{
  "model": "multi-label image tagger",
  "horizontal_flip": true,
  "mlp_ratio": 4,
  "bias": "all",
  "optimizer": "adamw",
  "l1_shrink": 0.03,
  "steps": 10800,
  "weight_decay": 0.3
}
Rows from block 10 of a small multi-label image tagger, named by matrix and row number. Rows with one number belong to one neuron. Each number is 200 + 40 x the weight over its row's rms, rounded and kept within 0 to 999. All counts start at 0.
After each neuron's rows are labels from the 100 images, of 14848, where the neuron reaches its highest value: "strongest on" is what is common among them; "colour at peak" is the nearest of a few named colours to the mean colour under the peak. Only what is clearly more common there than usual is listed. The data: telescope images of galaxies (Galaxy Zoo DECaLS). In brackets: how many of the 100, against the usual share in percent.
# fc1: MLP up (model.blocks.10.mlp.fc1.weight, 1024x256), inputs 0-255
# fc2: MLP down (model.blocks.10.mlp.fc2.weight, 256x1024, transposed), outputs 0-255

fc1.586,199,198,196,198,202,205,201,200,200,199,199,200,201,203,200,200,200,200,212,200,193,200,203,200,192,201,199,200,190,162,200,200,199,201,200,340,202,200,193,200,200,200,216,202,150,200,201,0,203,200,201,200,207,200,285,203,200,200,200,201,210,200,200,215,200,200,200,200,200,203,201,195,200,201,200,208,200,199,200,201,200,200,216,199,193,201,200,203,199,199,200,202,198,201,200,200,200,199,200,199,207,200,201,201,185,261,198,200,199,198,198,197,200,200,201,201,202,191,198,200,200,199,200,200,168,200,198,194,201,200,202,249,193,200,201,195,199,204,201,185,201,200,201,201,200,201,213,201,260,199,201,201,200,201,200,200,199,504,200,200,205,200,203,201,201,200,201,202,200,200,200,200,202,201,201,201,190,196,200,200,200,160,0,200,200,199,199,200,200,198,199,245,202,203,197,200,200,199,201,201,202,200,200,198,219,201,196,199,523,203,200,201,201,202,205,268,200,197,258,200,199,202,200,201,200,200,198,199,223,201,198,202,199,200,200,199,97,198,194,196,199,204,205,195,199,200,201,202,200,200,198,0,202,199,200,241
fc2.586,206,205,162,238,213,179,197,193,190,200,208,184,201,183,159,192,206,203,199,206,166,198,240,209,207,163,211,206,188,188,111,196,198,201,200,169,237,207,213,214,189,194,0,191,203,221,206,266,203,202,213,207,112,213,186,235,193,195,211,220,187,204,200,196,198,202,136,216,168,195,196,197,219,200,203,192,191,225,208,196,211,311,199,179,146,139,194,200,232,174,200,195,184,203,198,189,212,201,222,219,208,238,203,202,209,185,214,100,200,161,193,207,190,202,206,196,195,220,205,198,200,215,210,297,185,230,199,204,187,189,208,277,210,205,203,206,191,193,197,214,210,195,197,199,192,205,149,198,116,219,175,206,199,199,202,205,163,166,187,210,159,216,198,174,211,212,202,200,192,207,203,273,163,191,190,188,243,210,196,209,210,227,637,177,189,223,191,189,200,201,194,157,195,114,256,209,223,198,207,189,213,205,199,197,197,199,201,273,108,198,197,197,219,226,223,198,168,205,192,197,199,161,197,200,221,208,273,291,175,186,201,216,208,205,210,199,208,227,199,201,173,185,196,219,195,197,196,205,195,203,206,208,206,181,197,213
strongest on: spiral arms: yes (39 vs 18.8)
colour at peak: grey (93 vs 4.4)

fc1.585,208,206,216,200,198,190,184,205,208,206,189,240,201,197,178,192,186,204,519,200,202,208,203,198,197,248,195,208,1,89,189,233,179,203,199,202,211,192,197,202,200,202,197,197,224,199,206,205,198,181,357,192,185,200,195,207,200,204,210,194,196,172,202,201,224,183,232,200,122,201,206,209,200,200,200,203,212,203,166,198,200,200,206,184,193,215,187,199,175,200,190,200,212,200,177,202,198,241,210,220,199,182,203,196,233,32,199,199,204,207,190,207,232,195,199,194,197,197,196,213,198,194,173,194,210,200,200,178,199,193,215,236,204,186,207,190,198,241,205,196,195,219,201,177,204,202,193,199,204,200,215,187,196,202,168,239,214,202,200,204,203,222,203,210,175,202,185,291,188,201,215,215,200,202,207,200,190,193,205,229,203,243,199,271,191,202,203,213,197,200,210,206,201,220,203,197,181,193,202,205,198,202,200,246,186,203,122,203,201,199,179,158,159,195,315,510,198,209,204,186,200,247,201,199,206,193,215,195,216,199,202,211,204,206,177,202,196,165,200,201,195,186,329,203,212,223,202,203,186,203,200,175,199,215,251,188
fc2.585,207,197,211,199,208,193,244,206,204,204,219,206,193,198,196,224,196,199,185,200,201,203,204,197,199,206,205,163,245,200,169,201,196,195,199,170,198,195,194,176,201,200,162,199,208,202,204,215,202,202,128,191,218,190,220,201,202,215,192,202,197,176,201,200,200,199,197,209,199,200,200,185,199,198,198,206,202,199,191,199,199,200,223,208,192,163,201,197,204,203,204,216,201,199,205,200,197,200,198,208,200,195,204,197,207,222,197,200,200,0,196,197,211,200,185,203,196,195,201,203,196,195,217,199,243,200,204,200,204,202,197,0,190,198,204,197,217,178,199,272,201,200,200,202,201,200,216,192,200,192,199,190,197,201,212,201,210,176,207,191,218,198,201,173,207,203,200,200,201,199,207,233,204,198,214,205,205,187,200,199,196,200,204,193,197,203,201,210,198,200,199,64,199,199,199,201,202,209,194,198,199,190,199,203,201,195,300,203,206,199,191,201,240,182,0,200,204,189,200,202,194,210,200,200,198,202,188,201,211,205,199,202,182,214,179,203,204,217,202,201,203,199,197,300,199,205,200,207,200,197,201,203,199,207,197,157
strongest on: roundness: round (91 vs 20.3)
colour at peak: brown (55 vs 15)

fc1.683,192,202,199,227,216,254,204,212,185,190,167,230,203,212,215,195,199,214,266,189,198,206,202,204,191,218,196,194,122,52,193,195,173,201,199,204,183,198,195,205,203,199,188,201,202,192,204,191,198,193,258,190,179,211,194,203,194,196,225,200,242,192,216,233,240,191,215,199,194,215,200,208,202,206,203,178,236,203,172,202,182,200,247,181,111,230,201,209,199,200,207,204,211,201,202,201,205,185,195,214,199,193,200,193,208,170,191,201,125,194,189,170,206,211,202,200,195,196,202,211,253,189,190,187,209,200,216,89,209,209,231,214,187,198,220,203,209,281,207,159,199,198,198,186,199,203,197,198,285,197,214,205,194,198,207,249,216,222,199,190,232,217,144,210,188,196,143,232,209,198,202,197,200,195,197,201,176,201,211,183,273,218,170,309,206,201,199,0,191,203,194,219,193,226,187,204,180,142,200,196,217,195,201,202,182,225,211,198,245,198,212,228,176,201,209,390,199,202,337,180,204,203,196,215,206,207,192,199,272,210,201,201,220,209,174,201,0,139,199,200,204,205,365,206,206,225,227,189,186,197,199,0,191,217,201,376
fc2.683,205,190,217,110,195,190,199,194,142,210,218,166,203,200,132,202,202,198,276,201,202,206,213,198,200,225,197,178,345,201,228,214,195,197,199,0,223,203,198,199,219,192,31,197,184,190,208,415,197,210,214,198,188,213,200,180,212,186,252,197,201,209,190,200,199,215,194,171,74,200,205,223,199,198,197,185,201,199,218,201,206,150,195,195,214,219,150,186,187,195,210,201,215,196,218,195,218,184,202,222,198,188,178,194,277,398,218,200,191,182,152,166,194,195,203,234,186,220,201,197,223,230,223,212,209,180,222,200,201,252,209,95,197,202,220,153,205,194,195,258,196,181,199,190,195,200,228,194,216,218,177,188,186,199,230,199,188,105,190,189,213,239,197,155,207,190,188,200,197,204,274,258,193,189,204,199,202,194,197,211,182,199,247,24,205,202,201,219,192,202,194,43,178,154,195,184,200,190,203,201,248,213,200,143,202,190,242,200,251,200,211,165,246,180,127,200,194,202,200,186,186,228,201,206,190,167,167,205,178,196,199,188,182,183,202,199,197,218,200,203,196,164,180,226,193,179,201,192,193,199,200,184,202,197,220,188
strongest on: roundness: round (58 vs 20.3)
colour at peak: grey (41 vs 4.4)

fc1.528,189,206,207,208,188,157,209,240,226,202,196,212,200,199,202,190,210,207,237,200,200,203,211,198,148,218,199,223,236,221,199,213,329,201,199,253,207,224,196,201,214,195,167,207,205,194,186,64,198,210,191,194,197,199,175,192,189,183,204,197,225,187,195,202,212,207,203,199,197,203,205,149,199,216,201,200,171,200,205,197,202,200,143,172,197,203,203,193,179,197,176,191,202,200,204,213,203,187,195,196,197,191,200,206,161,209,202,201,207,207,190,184,209,192,206,203,199,185,198,199,218,198,193,192,228,209,197,179,198,165,200,302,189,199,203,201,211,166,197,222,210,217,207,187,194,198,207,202,213,192,200,213,198,200,213,205,228,577,199,202,198,195,210,218,199,198,196,224,207,198,212,192,203,201,200,198,182,193,198,204,200,190,181,217,194,203,196,191,201,193,194,191,201,224,201,197,215,205,205,205,194,197,198,202,156,201,188,202,499,204,180,195,196,206,260,466,200,201,208,208,217,272,190,197,199,202,214,187,156,191,200,177,198,200,204,205,192,228,203,192,200,209,200,192,190,221,202,218,198,200,207,147,200,204,204,188
fc2.528,197,199,203,211,196,204,189,199,211,200,196,194,210,201,190,202,200,200,196,200,199,200,198,200,197,191,202,212,196,199,214,200,206,200,199,211,196,199,202,202,192,198,132,201,196,194,201,249,200,199,231,205,145,205,222,202,203,199,203,198,160,192,200,200,201,198,186,211,202,200,198,201,199,200,200,200,199,196,194,200,200,201,192,201,166,213,192,198,199,206,200,202,195,200,190,200,200,206,204,202,200,202,194,201,214,224,190,200,200,149,199,201,199,211,199,201,193,203,199,198,207,188,185,200,179,200,199,200,199,209,201,484,138,199,200,206,199,166,200,146,203,199,200,205,199,200,178,201,205,198,192,201,200,205,202,198,197,739,196,201,179,200,200,193,204,200,202,200,202,200,200,208,198,197,198,201,194,213,201,184,197,200,217,168,200,196,200,198,201,200,197,231,201,195,200,202,212,203,200,200,205,201,201,213,199,202,176,200,159,201,204,203,206,205,196,199,198,200,200,198,214,221,200,200,204,201,190,200,181,201,200,205,203,212,198,200,194,230,199,200,200,197,199,195,192,199,200,203,198,198,200,198,197,198,207,199
strongest on: roundness: in between (61 vs 33.9)
colour at peak: grey (91 vs 4.4)

fc1.155,169,205,179,225,211,199,227,188,200,215,155,179,186,203,149,139,225,200,229,203,185,208,272,138,0,221,206,174,270,292,190,212,237,191,199,303,202,253,184,196,160,190,266,202,197,189,140,153,202,219,191,203,197,207,15,209,214,205,180,181,197,198,194,194,187,209,196,203,262,193,203,72,220,203,200,195,137,201,238,195,208,200,258,208,204,148,207,195,239,185,172,100,195,202,190,201,194,146,203,248,190,149,181,208,43,214,178,200,219,219,216,195,182,252,195,212,186,172,196,226,149,250,256,198,308,262,209,247,220,148,188,190,188,199,215,172,134,187,199,207,185,223,242,210,191,198,207,244,155,152,203,235,213,209,312,171,277,262,154,163,174,192,163,185,182,194,241,170,191,202,206,99,193,215,201,201,254,201,258,195,177,203,186,207,229,182,199,200,207,196,194,212,201,195,236,203,200,231,211,226,181,213,202,142,108,181,210,167,227,200,198,209,199,163,206,214,201,206,172,210,163,190,241,173,179,227,212,214,169,190,202,198,208,187,221,208,213,296,191,202,161,196,266,192,198,205,183,199,225,201,211,184,209,182,208,187
fc2.155,227,192,229,205,206,174,156,209,167,197,191,210,208,202,286,202,201,196,176,201,213,215,158,215,204,210,183,216,114,202,225,180,203,196,202,135,186,205,198,192,211,201,169,199,150,186,205,173,201,189,41,141,209,220,221,217,153,167,219,160,144,171,212,202,188,203,196,31,190,200,199,208,196,206,200,196,206,200,189,218,171,165,139,198,201,252,215,193,202,185,205,199,205,202,199,203,189,235,201,220,199,209,261,200,176,206,177,212,196,134,200,203,186,202,216,221,202,172,200,193,282,170,206,216,76,168,189,200,173,126,209,114,190,235,210,286,211,202,199,185,189,178,192,197,191,200,201,194,226,390,180,206,180,199,180,174,127,215,200,211,207,197,200,187,215,201,210,200,204,198,141,188,203,182,200,202,185,205,200,197,259,189,202,246,153,205,204,228,206,185,206,27,203,195,219,217,196,224,197,186,216,201,200,188,218,198,196,155,186,203,236,194,201,192,320,202,191,201,200,188,11,190,178,200,231,215,182,169,278,206,200,197,263,271,206,192,199,190,208,200,270,230,178,398,201,91,201,206,149,251,198,228,201,199,106,220
strongest on: roundness: in between (68 vs 33.9)
colour at peak: grey (87 vs 4.4)

fc1.476,198,198,200,281,182,198,255,196,202,200,196,209,195,202,188,205,198,200,324,193,194,202,241,198,166,151,203,194,248,265,206,196,217,201,200,378,206,207,194,207,200,200,237,201,169,197,204,105,201,207,185,196,178,224,335,196,202,198,211,196,211,198,199,203,197,198,190,200,205,201,199,206,200,198,203,149,229,203,197,198,203,200,222,169,134,201,208,197,227,202,184,212,183,198,192,195,200,195,198,204,197,216,196,200,121,203,207,212,196,194,209,184,201,212,204,199,200,194,202,202,186,198,178,165,206,199,187,162,191,202,203,226,200,199,208,193,206,187,198,209,208,199,197,204,197,199,218,200,205,193,186,204,199,200,194,212,179,566,193,199,197,189,231,233,210,199,202,188,203,197,197,194,199,197,170,183,226,196,210,205,212,190,73,371,199,199,202,181,202,206,196,238,217,196,202,200,201,194,202,205,228,185,195,201,199,199,196,201,433,199,207,270,219,190,282,244,203,201,206,198,202,200,197,182,202,211,203,201,203,202,199,196,221,199,198,202,190,207,201,204,196,239,346,179,198,214,201,207,190,201,194,155,219,191,203,232
fc2.476,198,199,199,195,179,195,190,199,196,198,192,195,209,202,198,202,200,200,45,200,198,200,198,200,196,197,201,196,208,198,207,200,208,202,200,111,212,200,200,202,210,200,68,200,195,198,201,265,200,200,198,202,195,202,222,203,201,200,201,200,157,191,202,200,200,200,192,213,198,200,198,196,195,200,200,199,200,198,199,200,202,201,193,201,183,261,198,200,203,199,200,200,199,200,202,200,194,202,203,201,198,200,195,198,215,267,136,204,200,144,201,194,199,201,201,203,199,200,201,198,200,194,145,203,194,186,200,200,202,202,202,263,0,200,201,212,200,195,201,225,199,203,200,198,200,199,183,200,202,223,199,200,200,200,200,200,197,319,198,200,190,201,199,201,202,206,177,200,200,200,201,207,199,199,199,200,204,204,203,186,196,201,209,226,200,185,200,167,200,200,201,180,200,198,200,206,210,209,200,200,207,200,201,204,200,200,162,196,113,200,200,200,201,206,178,199,197,200,200,201,233,203,200,200,202,211,197,199,194,197,200,204,214,204,201,200,194,214,200,200,200,214,208,659,196,200,200,201,197,200,200,200,201,196,200,218
strongest on: roundness: in between (68 vs 33.9)
colour at peak: grey (97 vs 4.4)

fc1.240,195,198,192,262,191,181,302,205,203,190,178,204,164,196,182,201,188,224,381,196,202,203,194,210,144,192,243,191,226,340,245,198,216,198,203,243,204,237,170,196,195,200,208,194,178,190,253,190,209,195,172,183,185,222,304,166,189,190,197,208,181,193,220,209,203,146,178,197,171,203,196,194,209,234,200,188,205,232,187,195,206,200,408,176,84,137,224,200,182,214,204,261,200,196,177,195,202,165,170,205,217,202,194,197,103,170,228,202,187,202,205,187,249,182,197,205,300,196,193,202,190,213,170,197,228,168,150,18,206,213,217,188,209,236,196,198,194,196,208,266,200,209,199,230,207,204,239,197,196,206,181,195,191,198,199,205,167,327,173,201,210,197,299,244,210,218,200,203,172,195,190,189,194,216,204,195,240,200,198,227,211,197,90,381,210,198,197,160,202,222,196,233,195,223,199,198,195,203,199,190,226,188,203,211,205,207,181,186,226,199,191,191,197,209,240,201,203,179,209,203,211,220,200,195,189,238,190,186,209,204,196,194,235,211,177,198,186,246,197,202,200,208,412,181,208,196,207,203,179,197,187,62,204,198,205,206
fc2.240,198,199,205,186,203,208,158,202,200,194,206,210,197,203,249,206,199,201,0,201,200,199,148,229,182,203,192,209,143,200,191,202,194,206,200,182,203,195,199,202,206,201,221,199,202,200,197,173,200,201,199,202,194,206,211,206,188,205,192,200,218,209,220,201,197,199,203,209,204,200,203,205,195,200,200,200,204,179,183,196,200,200,289,205,247,230,199,199,190,196,207,198,246,201,184,200,196,206,200,201,196,185,201,197,216,525,179,210,185,186,204,200,202,214,179,198,200,196,199,199,199,154,201,206,205,202,201,200,195,187,185,149,193,207,204,222,221,182,197,214,193,210,200,187,221,201,203,196,203,192,204,202,194,203,206,198,185,262,212,195,203,190,199,206,196,179,199,200,211,199,199,179,201,203,201,200,202,204,214,166,194,189,101,383,209,189,202,178,202,201,199,198,196,231,202,204,197,211,201,208,198,155,202,205,196,204,192,194,215,197,200,202,209,231,130,190,188,199,201,205,241,191,189,200,183,201,203,203,197,204,200,204,205,202,200,201,192,195,198,198,205,195,229,445,200,202,201,192,202,205,200,196,207,219,107,245
strongest on: roundness: in between (72 vs 33.9)
colour at peak: grey (99 vs 4.4)

fc1.541,396,212,199,272,199,219,201,201,228,195,199,191,161,208,131,200,201,201,236,205,206,204,201,204,206,210,194,205,191,171,199,200,199,196,191,212,201,199,198,203,197,205,206,194,196,199,203,181,195,206,175,195,192,201,212,221,201,206,201,201,215,201,221,198,201,200,186,200,215,199,197,200,196,192,204,202,202,199,195,176,245,200,413,197,29,214,218,202,213,203,193,198,207,195,201,202,200,192,200,201,193,201,200,197,183,145,199,196,202,203,206,161,124,197,202,207,213,199,179,197,200,198,199,195,218,203,200,267,240,172,196,192,205,200,207,200,203,195,211,209,201,203,188,203,203,197,201,197,161,197,209,199,216,198,202,202,201,207,206,188,198,218,0,195,198,188,25,177,212,205,203,192,209,199,190,207,210,192,204,200,220,370,37,418,183,258,247,169,194,207,204,297,184,233,215,197,200,206,208,206,208,202,222,206,189,198,189,198,281,206,210,200,200,199,209,199,198,201,195,204,166,195,192,207,195,203,195,195,199,196,201,198,223,200,192,209,203,197,202,192,197,211,265,200,42,200,199,212,200,196,206,193,203,190,201,215
fc2.541,188,207,200,188,199,201,190,199,186,207,201,223,214,199,203,199,205,200,175,203,214,198,199,200,199,200,201,195,193,194,190,198,199,195,194,146,201,205,196,199,176,202,166,198,2,204,199,207,204,219,201,202,220,194,229,202,198,201,193,200,201,199,200,200,181,198,193,215,199,199,205,203,197,199,203,208,199,193,206,213,187,203,203,232,206,200,198,233,207,201,202,203,199,203,199,198,201,203,208,197,207,201,208,197,219,598,168,211,197,183,198,200,207,200,193,195,200,197,205,198,199,201,201,201,186,198,213,201,181,199,196,186,198,198,197,201,196,204,200,197,207,188,198,198,200,205,197,200,198,199,206,199,193,199,197,198,201,197,193,236,204,202,203,201,197,205,264,200,186,202,199,199,199,187,211,193,197,212,206,212,196,200,204,195,199,199,195,181,200,200,190,185,189,203,202,205,194,199,205,200,199,196,198,211,201,198,202,201,200,193,196,203,201,200,36,199,199,194,199,202,202,197,201,200,193,222,196,247,196,193,199,220,199,201,204,200,201,197,204,193,199,192,204,381,26,194,200,195,188,201,194,199,198,199,185,507
strongest on: roundness: cigar-shaped (79 vs 8.1)
colour at peak: grey (90 vs 4.4)

fc1.396,199,209,218,189,203,195,104,193,219,207,192,236,206,197,188,194,188,199,343,200,200,210,201,195,221,219,205,194,0,16,191,223,186,201,199,198,216,188,202,204,201,201,180,198,205,201,213,210,199,177,382,194,188,199,211,202,212,205,207,198,189,176,193,216,209,193,220,199,186,205,204,206,198,197,200,201,205,199,189,198,199,200,188,198,198,207,173,200,166,202,193,215,212,200,200,200,210,231,206,214,199,189,205,198,236,92,200,199,207,193,194,202,223,196,179,195,197,198,197,218,192,197,199,204,190,199,205,189,197,203,203,230,198,190,202,193,198,216,202,89,194,218,203,182,201,201,191,202,304,201,209,193,199,201,196,253,294,197,194,204,195,213,186,201,187,198,152,243,197,202,198,208,197,207,207,199,176,196,200,210,203,219,201,206,200,192,203,198,192,203,204,212,197,217,198,197,189,193,202,202,201,203,202,236,203,207,153,202,198,198,171,106,176,186,427,484,198,200,257,131,184,207,212,277,193,195,204,189,203,194,199,205,203,206,179,208,140,187,201,202,195,168,261,203,205,203,203,207,196,198,200,197,203,216,239,207
fc2.396,216,198,206,197,204,198,425,202,198,199,210,201,194,201,194,200,200,199,200,200,207,200,201,198,190,202,198,190,424,206,196,200,198,198,200,167,201,200,200,190,203,200,146,200,199,201,187,258,200,203,195,200,212,197,200,200,200,202,196,200,195,189,200,200,200,200,195,187,195,200,200,186,198,200,200,198,201,200,197,200,197,181,203,215,199,197,198,197,206,199,202,202,198,199,203,199,200,199,199,202,200,197,196,198,196,217,199,199,200,193,211,198,203,200,198,202,198,196,202,199,197,193,200,198,440,198,200,200,203,201,199,89,183,201,200,201,203,191,199,445,201,200,200,201,200,200,223,198,203,199,197,200,199,201,204,200,196,192,200,195,205,197,200,194,203,201,197,200,201,199,201,219,202,200,200,201,207,182,201,202,186,200,198,196,198,206,200,204,201,202,195,185,199,200,199,199,202,201,199,199,197,191,199,199,199,199,213,202,207,200,199,206,218,200,0,200,200,201,200,215,193,206,200,200,200,200,193,202,200,204,200,203,190,206,191,201,202,214,200,200,201,204,196,323,203,205,200,207,200,200,200,200,199,203,200,36
strongest on: roundness: round (94 vs 20.3)
colour at peak: brown (49 vs 15)

fc1.551,198,198,200,185,196,203,227,204,202,198,200,207,198,207,204,196,202,199,379,200,199,200,189,201,184,200,201,202,197,180,200,202,200,205,200,285,199,206,193,198,199,200,206,202,194,198,211,42,202,202,203,207,203,201,206,197,199,203,198,199,208,195,179,193,200,200,202,200,204,197,201,225,200,207,194,198,202,192,200,200,202,200,216,198,188,210,201,199,194,197,201,212,191,203,196,199,222,199,200,200,196,193,200,206,187,239,192,196,196,205,201,199,198,200,200,210,196,198,197,196,202,196,197,199,202,200,198,191,209,203,202,250,190,194,203,201,199,201,200,204,201,200,199,201,205,196,213,199,103,199,199,204,201,181,203,203,204,392,200,200,216,185,208,203,202,202,215,200,203,193,200,194,197,197,235,202,220,203,200,202,199,195,164,216,199,200,202,181,199,177,216,211,206,216,201,200,153,199,195,203,201,197,199,200,200,200,189,201,359,207,199,200,200,200,246,643,206,202,148,209,197,201,198,194,198,200,203,205,228,203,200,193,204,201,194,200,223,189,199,198,198,196,221,192,199,197,199,202,197,198,204,0,207,201,226,213
fc2.551,186,211,209,210,213,204,153,206,215,192,215,191,200,181,192,212,185,199,97,194,199,202,209,207,192,171,216,205,128,199,214,202,243,190,200,163,225,189,190,200,199,196,18,194,200,251,232,243,189,187,73,214,169,188,200,187,209,196,207,201,226,205,205,199,202,197,185,214,177,200,194,202,203,193,197,225,205,197,200,198,204,201,321,197,162,192,195,209,176,209,206,219,201,199,110,196,116,200,219,191,197,208,214,195,225,236,213,200,190,152,170,185,191,201,212,197,205,209,198,214,218,0,223,209,201,192,198,200,204,203,200,528,191,207,190,177,194,208,192,208,215,205,199,208,243,207,165,213,201,214,195,153,181,200,206,199,188,357,215,217,183,203,201,188,203,205,212,200,201,224,202,212,198,190,182,195,174,127,202,201,196,198,228,207,194,203,196,166,198,203,139,176,211,179,207,178,222,211,202,191,179,201,204,214,192,198,180,201,172,193,196,167,181,211,207,195,197,205,200,228,257,203,201,200,205,206,182,192,211,200,203,212,195,171,196,193,201,213,201,202,201,192,327,326,192,275,200,177,194,172,193,201,146,193,182,195
strongest on: roundness: in between (67 vs 33.9)
colour at peak: grey (99 vs 4.4)

fc1.630,219,201,202,263,211,208,213,159,159,211,186,208,199,204,185,200,209,200,256,201,197,205,215,211,194,174,187,158,458,168,181,199,215,200,201,293,224,195,207,190,194,198,230,205,209,226,174,84,200,214,232,178,128,177,215,198,228,196,179,193,187,174,195,198,204,211,177,200,207,188,201,192,201,174,204,180,183,190,225,197,201,200,430,223,179,190,197,198,229,191,191,200,201,200,180,202,200,220,207,196,201,178,192,206,204,131,183,190,193,179,224,237,175,215,209,201,208,200,198,222,196,191,240,201,204,228,204,338,215,175,183,170,194,199,208,174,171,195,197,199,211,179,217,212,200,198,207,232,88,31,196,171,203,202,195,184,192,259,202,192,191,191,170,169,220,205,197,232,194,202,185,213,196,204,174,198,446,209,200,199,199,306,105,235,197,202,203,229,203,195,201,242,203,195,161,213,190,181,207,250,195,194,200,216,206,184,196,196,256,204,222,216,169,176,188,309,203,204,119,198,137,192,193,200,202,216,191,192,201,179,200,194,186,211,209,223,240,227,200,195,204,168,229,85,208,187,156,208,215,187,199,151,205,216,245,188
fc2.630,186,200,178,194,185,203,144,195,177,182,205,229,198,201,201,187,205,197,2,199,196,204,199,179,201,229,252,264,147,199,222,199,155,194,199,96,213,197,191,205,193,201,129,196,198,207,202,257,201,180,199,195,504,213,230,203,224,204,170,188,214,184,200,200,196,219,226,197,218,200,205,220,204,199,201,201,199,198,224,200,185,202,306,194,266,302,186,205,214,210,190,201,220,203,196,199,173,224,215,196,200,156,166,196,231,476,185,211,207,207,119,206,169,181,180,239,201,238,203,207,205,186,196,201,231,182,202,200,234,200,196,168,191,189,199,196,184,200,199,281,183,210,200,174,215,205,172,192,197,197,210,215,203,227,245,214,320,230,215,204,228,208,200,224,197,193,193,200,192,205,200,97,204,195,201,201,197,267,203,198,190,196,223,251,213,182,201,172,204,201,186,117,197,225,206,161,171,215,199,207,194,204,191,224,200,188,186,173,186,197,196,232,233,162,186,194,191,199,200,199,203,133,213,201,180,172,200,184,212,186,202,202,238,230,206,202,202,165,199,202,204,135,274,341,199,204,200,209,227,198,196,204,191,192,182,243
strongest on: roundness: cigar-shaped (51 vs 8.1)
colour at peak: grey (95 vs 4.4)

fc1.693,209,210,220,214,187,192,207,220,190,200,194,225,199,190,185,190,192,198,503,202,204,199,183,214,189,225,189,203,151,179,197,212,169,201,200,209,186,195,191,194,200,201,206,189,203,202,193,218,199,194,311,174,146,182,216,208,160,198,194,200,206,170,200,204,214,212,204,200,127,202,202,208,212,193,197,250,207,201,191,201,205,200,231,200,204,202,198,199,196,198,192,197,197,199,170,197,210,251,207,206,198,198,172,198,225,77,199,197,191,236,227,200,208,232,200,178,197,183,192,218,187,200,85,197,275,199,201,92,205,190,221,328,203,196,206,193,198,269,201,199,201,196,200,210,240,202,201,203,205,202,196,191,190,202,171,213,136,205,197,198,201,201,223,223,214,222,195,357,193,202,252,215,199,206,285,204,197,185,206,214,199,217,197,217,191,219,183,270,194,205,188,234,204,201,201,197,189,196,194,199,182,196,202,236,175,195,147,206,203,190,204,194,180,194,224,403,209,219,208,203,184,218,193,195,220,194,208,190,220,195,205,208,171,206,178,191,189,160,202,204,197,243,282,193,206,223,206,156,164,208,205,0,202,200,214,174
fc2.693,204,185,222,137,209,200,204,206,204,201,222,205,123,179,189,244,195,198,121,201,200,201,203,201,199,212,211,152,176,201,173,202,200,195,199,182,210,198,166,186,206,195,200,204,237,214,205,198,197,194,133,193,211,209,292,201,222,208,193,196,207,214,197,199,198,187,186,226,196,200,205,220,193,198,199,198,205,192,181,196,197,199,424,222,147,144,197,196,197,185,201,203,202,199,197,201,207,206,195,266,202,184,218,192,285,221,196,200,204,0,188,188,224,201,197,209,200,196,197,205,211,201,307,224,208,198,208,200,184,198,218,0,252,176,209,195,224,143,194,224,192,202,200,204,204,199,240,194,199,187,199,180,210,174,216,203,224,192,207,195,247,205,205,185,238,166,204,200,201,198,214,232,202,199,234,196,298,202,202,208,197,202,204,223,196,198,203,213,192,199,204,132,202,211,206,204,146,208,184,207,219,200,201,206,202,195,245,205,218,202,208,210,256,172,29,200,199,175,199,180,186,217,198,200,190,198,181,197,236,202,198,206,172,232,174,204,211,211,201,199,200,185,199,206,197,198,200,205,206,202,206,205,200,208,193,185
strongest on: roundness: cigar-shaped (30 vs 8.1)
colour at peak: grey (91 vs 4.4)

fc1.85,205,195,194,183,201,194,237,204,178,205,197,197,185,208,240,201,207,232,538,200,201,190,218,195,197,207,201,201,257,219,215,201,176,208,201,210,187,194,160,201,192,197,211,202,181,194,121,193,201,213,205,200,192,186,221,203,191,199,162,197,154,220,173,198,196,171,217,200,194,195,196,235,201,195,202,201,210,198,204,200,208,200,301,210,220,194,206,197,304,191,193,216,192,201,182,198,200,187,233,205,201,180,203,213,203,183,198,196,200,194,197,200,205,236,208,182,189,185,203,211,195,197,176,200,203,197,74,199,241,215,224,214,204,198,216,217,190,315,203,225,198,178,222,213,204,199,269,203,112,196,202,183,181,195,197,171,78,221,222,194,233,199,234,232,193,201,229,177,190,195,202,221,197,199,204,200,306,203,211,208,196,216,186,313,197,194,206,305,200,189,226,209,200,202,203,208,163,219,198,200,202,199,200,193,205,159,168,203,215,202,188,202,169,158,217,367,204,201,155,200,204,265,189,106,210,204,200,208,202,212,199,192,217,203,188,197,215,207,196,199,186,197,159,174,184,239,196,184,207,180,200,0,209,162,337,179
fc2.85,200,206,219,210,203,209,164,203,178,210,203,188,192,165,134,216,193,194,0,194,218,201,198,214,196,201,219,217,141,199,115,204,199,199,202,179,239,198,175,197,197,213,206,193,235,235,208,202,190,149,146,207,165,223,219,221,190,200,189,175,255,206,216,200,197,202,160,207,163,200,204,224,200,193,199,191,211,195,163,200,224,192,407,174,155,109,208,206,194,203,206,217,211,200,169,201,177,187,199,242,196,188,223,190,277,243,202,199,194,117,150,200,221,198,188,198,223,211,199,183,206,155,478,237,197,205,222,200,205,172,195,115,206,183,199,173,214,99,204,201,190,201,198,222,222,207,226,193,211,192,177,97,189,205,193,203,209,256,211,211,253,187,201,184,230,217,211,200,193,208,194,191,206,193,213,197,200,144,202,263,197,201,164,238,218,234,196,189,191,202,191,176,204,200,207,181,214,215,201,225,204,207,207,251,200,205,252,162,221,196,217,204,197,87,176,193,193,199,200,200,202,173,203,200,191,216,205,177,237,208,202,264,187,236,153,204,195,174,201,199,205,146,224,255,267,199,200,191,195,184,196,207,159,245,168,183
strongest on: roundness: in between (74 vs 33.9)
colour at peak: grey (96 vs 4.4)